A small sound classifier, trained from scratch: 26041 training examples, 88.0 epochs.
Rows from block 9 of a small sound classifier, named by matrix and row number. Rows with one number belong to one neuron. Each number is 128 + 32 x the weight over its row's rms, rounded and kept within 0 to 255. All counts start at 0. Numbers have three digits each. After the name is the row's rms in percent of the matrix's.
After each neuron's rows are labels from the 100 clips, of 14976, where the neuron reaches its highest value: "peak in band" is the frequency band that holds the peak. Only what is clearly more common there than usual is listed. The data: acted Russian speech (Dusha). In brackets: how many of the 100, against the usual share in percent.
# fc1: MLP up (model.blocks.9.mlp.fc1.weight, 1024x256), inputs 0-127
# fc2: MLP down (model.blocks.9.mlp.fc2.weight, 256x1024, transposed), outputs 0-127

fc1.459 103:153154144112089137132143134066161089101154163162118154125155116108119148133107103089122096126167186129135180163090188105094165100148059163123135123130175108126154128109176109114139152122134081132124138142116121153115120115175149143099075125109094113195148113119045112171131130149202142123134138122099119132050099169115157132049147110109160116102090118095121117121099156178145192143085
fc2.459 104:097148142159137101114157162095143087087155121103129183145091087168136180164117088088124200135060123105075117096159122102154161084100208140131120065138134098138160119085063100167112100133161128206116144151130156147150143127123164137149186111170162105102108193106118094106125107182136144092138115188119163120106131170089075067137155138104108109151136081127097148184148081119125116141141
peak in band: 250 to 500 Hz (60 vs 25)

fc1.366 107:158139116091154144128132109167101161133179105139146133175121101078097068113171175144110144128162094136092081152125124143085103135176114083136129133184121159150055104084106141093104108179103157149172195115089151133204099202168138157166142134069150097194128085073124145131120097147100103150104104115149156198168112132102155146108099077116134154126224185158123158101095095142095100145112
fc2.366 096:145103183140151127140126158133170091119134131172173081218095140178108150161140141112177126152151149154119133096120124142090114159064143152082096098159091098144159143070122127146093159179178095099112082173152161105163077156140122169152093174146107103072185166101101151108153130125154099130180102127124129106162062134165110111172151145081106103144082120116120094129153163147104147144145
peak in band: 1000 to 2000 Hz (54 vs 25)

fc1.198 101:207119074110120129103133165134089132148129035057134172113113155142127119164139111139160080123232160072119130160148167110083140156149111122119137125118087151127130080126144139110138109162056137125129123174210111121150093145157142162136094117123081109092149100135146150125107142140098108065116097158123117159104184088141157165154119062071142121088157153150162149112126075157148103166133
fc2.198 084:146144145167150114132117150097167112141094134211151111121092141074095122089101157160110114099156113175176097139131134124116138148099142131122132164151119107160147195133148161128092140121143113099158153164094144134087062051130129099114087120167150118141115128186150149141129147187140151158121092123108114117193070074124135135182143182064122144157064138112061087131121190189085149091121
peak in band: 1000 to 2000 Hz (66 vs 25)

fc1.609 102:148120096112081103159194132101059213170159158095152131120136181125167135145149097162054128111156131132097129104128168139167144171136112119154171147112146116108070140137133118141120159110116161118156114153166141091126149094104132144161072104108151205195083066163110133133131147095107130169074180154145159152131164090129143129088126136128112066197201115162177096146181113128120126147107
fc2.609 094:060093140117111072089155111105125100165158168086067130107146119108168162089091101098088188130067085090125138125151099116173083096094150132189133119066170108167102183130141128146148130116146108148129147150148151143156179107133185131117143141099081121159080157129187070123148154112120163103086100179086160115160148150175127101166146136096154101133117085152120127132132115111178166101171
peak in band: 250 to 500 Hz (59 vs 25)

fc1.700 099:103177088139064112163165107116133108147173147068149145089120100163144159164146076156217023162172154137128087122118174135128147113140084085125073103122119134093129086147126102141140194182131076124155104155156092138171148167152097140123122091122143210101118115145109155169081204086130123117147129120187093117149142150105159141116156107122113150135191123136177175101130133138101078158120
fc2.700 094:151141074151122089123103128114206168133161085105124170125101124125152095180093123172070098128152089138061129128181110112113098097148142113101169131149093145195152163171126171153067093127075131116124130117136091214115139087101096147115151097086134179178109117154103114158085083186145168087126131090142153144101158099110124176099088150170120132142100165151086148102075113134083169140101
peak in band: 250 to 500 Hz (50 vs 25)

fc1.3 099:145123084094085109123103145108098154152150130151129071132160136138126131106128144079076118104116135097118127155126141186140110069096080162137123101112157146132103136130119098115153104137077124150130089168141159125186134160121176135113119121168069094142138105119225120176051096174099127171102082155139104128159119140153143138099137047084187116079130099083164132145143153112096138128116
fc2.3 095:139120119146090038116190156076173132133187058116125175096127201178132162146091081142078129171125130133070174111167099092130114087152159083128142099097108124127176222058099109159097105093128063119123099107163096088113126132098129126120142100138161165149144138134147124179091069161201218090123106155112174138100165116120121139098130099163085107119124087167124147111088113172130198147113
peak in band: 1000 to 2000 Hz (66 vs 25)

fc1.174 098:165157127127150128131086119124081160128134135113106100143119159139115108164184118123119087125114131155126175187114122125107083108146179145133119116133176108093150120159139176119106119093172118181141065143147155104116143198164124108155166094184120111146172140112121171121081072132186135090100152102132141152125119087092192126023167071148112074133148176099144083089101119164122089110158
fc2.174 097:189101104116174104149065147166141175142136158175208117127128129100074086180149174156136129092194129135119082152101119145079107170100092161173107197093065157166106148135146167113125173188095118101139114120132133098176137105166143150114060144102117103085164082137091160114150147110152092112196116057153088131178114079178127147165105158170095145109084157086119103084150107150102078119161
peak in band: 250 to 500 Hz (56 vs 25)

fc1.63 096:165159089104071087085203107089148132134115098124169075087131161127141077161118112123080156134157207133135105102161103168153118139187131105054144145142191153080050154151079108153092102138122108131173129124174080110150112090122089131143124128134091149120146074126091158135098081078124131122177098097110137165177162147104152118112126129178125105111121125147128122153139128074091154106135
fc2.63 103:141101147106162109177065095164123138143097110204120067140160156120088095152160178139166120072157164141089130200084173124113116195101067168164136183075124148058087171168168156069166166114127102105145124124124144110135153172196172107119081162116108118078162133109111148103136138099130086150162088101144083124150116094159179138045115126128156134104120140091155103082108160117173086111122
peak in band: 250 to 500 Hz (50 vs 25)

fc1.669 093:119149095084080122064125061084087058133174118059124120149096119090170132172116176135129102108175162051123167127123138150085097130090094135121129098130151135147122131076107131161132120164071124166183189165147094110157141090146172130121164127113172124088091143112126148150080146117128108105184151144165112149179142166069143094128176068120117088140129121113125106138139134151112115115165
fc2.669 082:177077108111125116157092152154138136117117101152152120140083136112069080145112143150133069158132034166113133108110121109091163164185097135108148149145098126177113215140154198160094151123124131072089124079117116146094156123127103149130090131150124149125216085129060159171185112147135098131152136076143132106087108118050161144153097174136103191160100169115135128068123143186126139110124
peak in band: 250 to 500 Hz (71 vs 25)

fc1.493 093:112119118138114106141143105143081087128089123091138124101153102115155192101131121112090130158144169100093158110131148124066113141131109135141119093160156167094146102124151129118159161099106126188162131166112123158143189107110116187175203130128117132148098157100160134085125155164076134119127075161115115150099130119144107152113150059138079105070119176151166167111108113126111125221078
fc2.493 092:150092125121168056193139143170157097159138136154143115101092089068098119159122148147143097201165058139122107082128107064090083167134132143103128156133122140142105212153103173139117144161147122116130141122123134117084164067119128122118124144108142112153121125187137110129145141144125120090181107125102124189166118115101123116128106165140108174176115120086092127120155114127098137106177
peak in band: 250 to 500 Hz (57 vs 25)