{
  "model": "sound classifier",
  "dataset": "acted Russian speech (Dusha)",
  "train_examples": 26041,
  "gain_aug_db": 10,
  "time_shift_ms": 50,
  "n_mels": 64,
  "hop_length": 320,
  "input": "log_mel",
  "spec_augment": false,
  "win_length": 512,
  "targets": ["emotion"],
  "num_classes": 4,
  "arch": "resmlp",
  "norm": "layernorm",
  "norm_position": "pre",
  "activation": "gelu",
  "mlp_ratio": 4,
  "parallel_block": false,
  "dropout": 0.1,
  "inner_norm": false,
  "drop_path": 0.1,
  "patch_size": [16, 4],
  "layers": 12,
  "width": 256,
  "label_smoothing": 0.05,
  "loss": "cross_entropy",
  "head_dropout": 0.2,
  "init": "kaiming_normal",
  "residual_init": "scaled_by_depth",
  "optimizer": "adamw",
  "lr": 0.00091,
  "beta1": 0.95,
  "beta2": 0.95,
  "eps": 1e-10,
  "grad_clip": 3.0,
  "steps": 17900,
  "batch_size": 128,
  "epochs": 88.0,
  "lr_schedule": "linear",
  "final_lr_fraction": 0,
  "warmup_steps": 890,
  "weight_decay": 0.1
}
Rows from block 8 of a small sound classifier, named by matrix and row number. Rows with one number belong to one neuron. Each number is 128 + 24 x the weight over its row's rms, rounded and kept within 0 to 255. All counts start at 0. Numbers have three digits each.
After each neuron's rows are labels from the 100 clips, of 14976, where the neuron reaches its highest value: "responds to" is what is common among them. Only what is clearly more common there than usual is listed. The data: acted Russian speech (Dusha).
# fc1: MLP up (model.blocks.8.mlp.fc1.weight, 1024x256), inputs 104-155
# fc2: MLP down (model.blocks.8.mlp.fc2.weight, 256x1024, transposed), outputs 104-155

fc1.659:130098145069142113126111123127142171101123110121146117155141082122081167102177142097128126126143143117108112144147125100153152132129150118160129146118148145
fc2.659:143116153118098139165108087108139114076124133156163137137067142085143144174134100152136129138144107142141155132158094126125110090119189131112124115121126126
responds to: emotion: sad

fc1.458:080137094097107157067120128133110163107104148131143146126124150129141174130105096113111108144116117150132119090127113137090110153132141137105130157150124093
fc2.458:149108114135171123125153143153120109167173129162131107131141096136141070148122132127136091151121089104162149135155142121125141089118104119146151157080136130
responds to: emotion: neutral

fc1.398:134142124090099148128148118136140114096114104112129132145103132131110146134094113129111208094156168118133097131111169169159089152173142107176178144136075118
fc2.398:106105190170114110142110115138130141154094172170117124163106130139156091109181141085112107081144120147128122085144104136115156129081102123171126127126118079
responds to: emotion: angry

fc1.337:155067120117132155093121166071110135133102138115113121103166141129139158150170153124097113092138172153090134186068123148143102130112148109148121143158114079
fc2.337:089126177126117124148124145120137147125088143106120107164113143092097156118157128116125156088141153156116133108133127130151142135145139097123135101148109100
responds to: emotion: sad

fc1.477:129143114115132133118143127121104143118113185125105148123144124110136149143145081103164122121113131114116133162130119136144107199116128147147151104145165105
fc2.477:110139115153157098158140140145181150154118134123106134133131102125117114091146136139133138109117127132106135129127100137121115149117114106174076101121122132
responds to: emotion: angry

fc1.695:153096135140147132137140154112136138121135106137158151071116143141149096132116143147142147122122092121137167133100120132155129132101076113124123129105099106
fc2.695:146148121108121162157109097104110096116157131126166134128099147141133126173108133122094137142145132094138136133173164102149164116150161118121195176142132111
responds to: emotion: neutral

fc1.100:107107125120169140108146166116124164130116163107153121142083123124097159117085126119103088133117144096129178091154172144136170145102167156099155131163112109
fc2.100:165107108120142133118116130106145093129160123146155126098131129146128079161119108154109097165150092133157148146143140110131130079116105118167123180099139139
responds to: emotion: neutral

fc1.316:111099153119109131109170156144169132128093192147166113080125176166154139133158148111123099087160108119102155094148169119125107122168128146150186147129142062
fc2.316:154082116132140107124139142131160158121131124147119124130150117153161110127124120142171106158124158162133117103119115143107098133087174134174086141119162169
responds to: emotion: positive

fc1.610:085115117139104098137108146121119121131124189164132097094088142146107130116170094105129133089145090148109138117155098106136122142124145136089120125193119096
fc2.610:122150107108134135148143159126114164111091083078131152151143119130096175101122139132130151138107159102101080118108150149120101159174117127144102104173148122
responds to: emotion: positive

fc1.240:132101142147144139112135138097113129143144161170164135127115101081115133140153162095151142135079113153149127114158177125143142121135140124127162163146116128
fc2.240:077107133143119090133124137099160101160122105116072107112103136142114134098145132117174140130124130109158187135142117139134109172076084134088114102095084109
responds to: emotion: angry

fc1.667:134118114173097091142172145107093110139126182149131131104131097180121121094163131101094098119127125142130144156113144121130121124136106119159183118159129076
fc2.667:128112109141160140150120071148170126124133108129113112166133113142146128106103160169139116163106155108129114150150140123100123138171134113113114109080126152
responds to: emotion: positive

fc1.264:126104139116143139129185169114128119154141183124146104092186143153087124111165144125144109115117132148083162129144138128113123112130111113112133118136140098
fc2.264:089143113135178133135146125173125133126124070097121143152145095127104149100132109134138133128110132108133100120120125122135106179135115141081110088130148141
responds to: emotion: angry

fc1.84:083142131120115126150156124107112133120105112127134144099118156161145178164131133124124165088106156122105108080116105154125124154113120117124131120206106160
fc2.84:171143115137144104097104138118143155107160111149116160124112130079179103133146106107114145127126140110109143156111111155133129122112137186158093131108148149
responds to: emotion: positive

fc1.742:106142139112148120117126148115112131148167146078115132132135151156113138080149195121149173140126129123125148097101164135118165108128120119112172109107117122
fc2.742:143159142101120125178131178126122172109076141100118140126123135092117137117144132128101162089131148127090110121084103132129146124144166119134114099146161139
responds to: emotion: positive

fc1.29:103128156152162123103141132084102137160110133123148148124119109105117122108125143120126161180152167163094147159132183170144140138146156111136173145136111130
fc2.29:075087152172138085104139096145152089143125121135090114127129143161137101083161116155184123154110132144139122092146097117090117154090087153145098110120104084
responds to: emotion: angry

fc1.628:125098133158063123156135171137119149147126175131155205080128173111191130123160097108076091153122094146110160118157113123095128157141141142109108114144111096
fc2.628:116129094102143185131139108092117139154142072081102135169141080124140148095081179134157121156091155093138151154127144182131109151127107142138150107108118190
responds to: emotion: positive

fc1.152:126108144154124148157123130130100125113105135138149113127099157115121168138089154125098143117124131127121121093098161118206118148131131109112107164134117099
fc2.152:098119150170135107121141095143138079181121135134105129148135109121135129103159118112181137108105112143118159110165105122098126136082097149121103098121094103
responds to: emotion: positive

fc1.473:113153092117143137150175165102116147103100100078131124072124129173109119139104194153162128112069105088128174157157092160149132166137112152123135113136129143
fc2.473:123123082144187109113142163137113154139133112122136145133143079126142146110114132131137135143107178134084133141082146133087119161132109131149107120116135149
responds to: emotion: positive

fc1.349:138140144145156096107126138131118168159143169129125182152162111124162129124152108117137110157144112120127142129102145133112105123109134131116138128152122129
fc2.349:120087160168119096169154135177146125152114122155088087119145127116101099092161121101141114098141112155133132077119103115143129184138088119146091113138152095
responds to: emotion: angry