A small sound classifier, trained from scratch: 6.63M parameters, arch resmlp.
Rows from block 9 of a small sound classifier, named by matrix and row number. Rows with one number belong to one neuron. Each number is 128 + 32 x the weight over its row's rms, rounded and kept within 0 to 255. All counts start at 0. Numbers have three digits each.
After each neuron's rows are labels from the 100 clips, of 14976, where the neuron reaches its highest value: "top examples" is what is common among them. Only what is clearly more common there than usual is listed. The data: acted Russian speech (Dusha). In brackets: how many of the 100.
# fc1: MLP up (model.blocks.9.mlp.fc1.weight, 1024x256), inputs 0-127
# fc2: MLP down (model.blocks.9.mlp.fc2.weight, 256x1024, transposed), outputs 0-127

fc1.500:127121112153162141178131090183084143127134152130096130073134158154097186121160085151154123129116189127132165125159103094147174102137111146148149111127161166055069152113140080127132088127099098166120098084159161100153152173104170055111200118148116215153093132151122145165091104160102146142111099120127115145104156116130130089048117108142152087153134098087162181088137087106152133164117
fc2.500:145084168122145156141177170132123085187115098150165103093113091108087149101120136117132096172140073109193088096140100096121077148101124119127114159124090079192131126145115171160111186169130174123151140159165151125061100127107115157051110166137136096109151147159143064127163160132168113133143119137168102144173086155122092084175171159112129152162128096119105071153155140139099136111167
top examples: emotion: positive (56)

fc1.87:102194109110146112125099120165126177093177148145160097120108126065177147122157113187126163144102144078078116167112141166144095137085102111071127156138102201099122089089084188075162084154136091175151154080096115114182117113133116074131164170073096169103103155125124111120056171127095094117124123119060165200096108140098128147154039094181190102156154164150164129127141053121146133145126
fc2.87:164101120151154097179131182099133114123134093175187155108145120079087137140143167111101131104147073121128073134151051114106116134121152116132135152103064113217153174122117171124065144162092172133089112126148132160115122070088116145106106148131172107072138141160150157138117143161149133169161085119127133190100117094171098115147174124115131143089138124121081081094163167178084141101178
top examples: emotion: positive (42)

fc1.510:091183100120192103156145137174125126165176129121135109065143158121144126133184098131121146132119156083111114110196115137150091077115109159150131171100137127125095137097154053060189097173099167187152140104151123111101168136152136109073194114108134102120103135144175147131116118125062153172102098160094137215167161119157113104122103092156098140089170120116207090111140063166131148146199
fc2.510:099162168139116106127185179089108084138152113128146119176127161157126183139118114078143089140119146092145117101142095139103060135080155121108081086157116110170167175132153132138085155177160122140157105155157166167146127157119089185144126124121103138116146185150092167173133147118186113085146159154125139114181096143148078085175233106113115083126129117143105102123153124139108184170151
top examples: emotion: positive (47)

fc1.193:106152139159148142079187069178144112123174073138099135168099098095122170153089117174101113136135147148117112102169192126118151084106128128130132093191100076095143134152094085138139137139148122159118116141159135147151141155202156146119174093130072134167104123108048102148120162152116135093133173180082133123160173147097127122165158114064129085160150139110147142128145101157143112128114
fc2.193:113142112130078126122153153074082114117077158101085139133118163161187149053106090121135143086075132113087194180124100176191161106148117123105144118109157146104127150137188105148138094080140125182120133115102118149084139151107106126176169128124146166140037144085168150146107123145120149147030144153168110130111116104109124105135166116143140115109130090166132137173081118129145156120103
top examples: emotion: neutral (79)

fc1.220:127129135085129149175134142095165101198180140180143096141177096172131105096121174139156158099159127064097141136105173118143097149148121153108102089084118164100102125085107105126143196103133138171158083155082093147154133120091119095210110181104126114149174139091113147128142096183118137096104091162175174141137072123038216138109131113121120114142163120186195140089085076099126127148140
fc2.220:051154146136111138051133094101155084152132125076048154176119133154201189138141076071106154140084175106123153093169144128130101087083153127146140074175153077136135120163119083131124085129127114123126139180170172197146125141155155185107177102117117152164046187127123106136099132125140145132074175171111123098172171187147115099141184149094134100131086120144135128192110118125129125113080
top examples: emotion: neutral (65)

fc1.598:178139144146141166151097148088099175112133139102183175106168125120076133166105137156171149091203143099089102116101091209121201101118118139124130156106094142073126132116071132119085076095099053158121125115130153149178150120151127194126125103126113136166099134058117177175168165134116140123176136126128095158103124113145085140115139146176202145115182195105108098118143124167155154109065
fc2.598:075085127139120104098150115098177098210115130096081155145128124159138140137099099122142118156091091117181184063111122114141123129087150096167147106131154096122139197122121174190115125128153124088113104144134132125078156169172128128055145077156116130141172128163078084149162116157143160093131138159109141044167109158115116112152139182090074142232055112130128141142109103131166110110092
top examples: emotion: neutral (60)

fc1.318:098156116073051133125103113126150088057131182132126149155145193150071164095118151123165100109131117086138181137120086171156158098120125138110155111126094134121177171124133079132112108068083062143158129053143125156123196190157118118146162080115138119158114121092145126208116169136114152105089136127141131144151085168130125110102154128162095071121137108221111070095118129165125161104127
fc2.318:099161115187097101094184189115132104118120097119123163144108102163154181177090122103124121143106155135117133115188115153099127110113201134090119099162135115176185138091087110120110104155167119166097145140128117182124097101066153113180169133131181137152132159133111137142154095152173117081115094146117188157099144152087084090194162131111140134220124123125112159147154114095101143159104
top examples: emotion: neutral (68)

fc1.691:099144158099148173170196043132095149127122152111162095105160163166134158098082108092092131141130157096144104147103070113148130117112117141065156073155123140071058120075156103114104146096123108142131150167179107102184112137111119118173097147135139111120179129123172152102107144169180139158039128140102114152102112149140137143156168121163129106046096132135189139142126111131109148102137
fc2.691:066158175139100126081136107108146075068121185088083149160132129158185176120110091065145174123090166104117142114128135169158181090110143118110118096176150082127136084089103077133129097122157169157119126166122157151168075146142153121158154137179144144147091170064135146132167114141121124157082137157115141063144144194134117105151163094099132113107089095153179132174103152123157125147117
top examples: emotion: neutral (60)

fc1.467:153168154105125171133100143117128107130176135192136142100136110156111129097103134119147125151124160112157156153111110106140127115144129160089105109094136087096080117090088054089098099085118145145096134165079116133184114049152139123144171149090155142133145131113176108132114127111126126191126092150118126126121078189079169075074149067164145092120136125091195144149139122149071221133102
fc2.467:052143164140095067070167112083146085103151133092092181131134099163152185142119079071114179136086181091088153080177123132156153093111181096128142097148151117139156111111083086159134080116172101162074147160141149123141143159109149094155164143152098142130113174108128108145120103146150156094118127154101147097132178185114085103144150105107098126136126102181140170162117091083152112142119
top examples: emotion: neutral (67)

fc1.269:127143151099090141100113116124113157089138122134134144174104142093124109152150133131115071115150149152120145105142171169153130132085094161103136119154163169118096141155132101103130022126113162185123118160102106146143180141148150138151139097111107172200083119089073150132147181081093059147184102070096129155108177161160131163161064160157172092123129175158200124133157109084103123114164
fc2.269:106108153050156222140079118174119121142105196134119097159150097103128130073166134127173131073126153119143123122103180101144078160135096178198105152094156118133115052142139135092179168153135181138185143148120161088162116128172142117168111189104100092068166112108127076093202124082103102130131107128113099113138111144152141100134117112121154111143187111093146138130127119095185078094150
top examples: emotion: positive (52)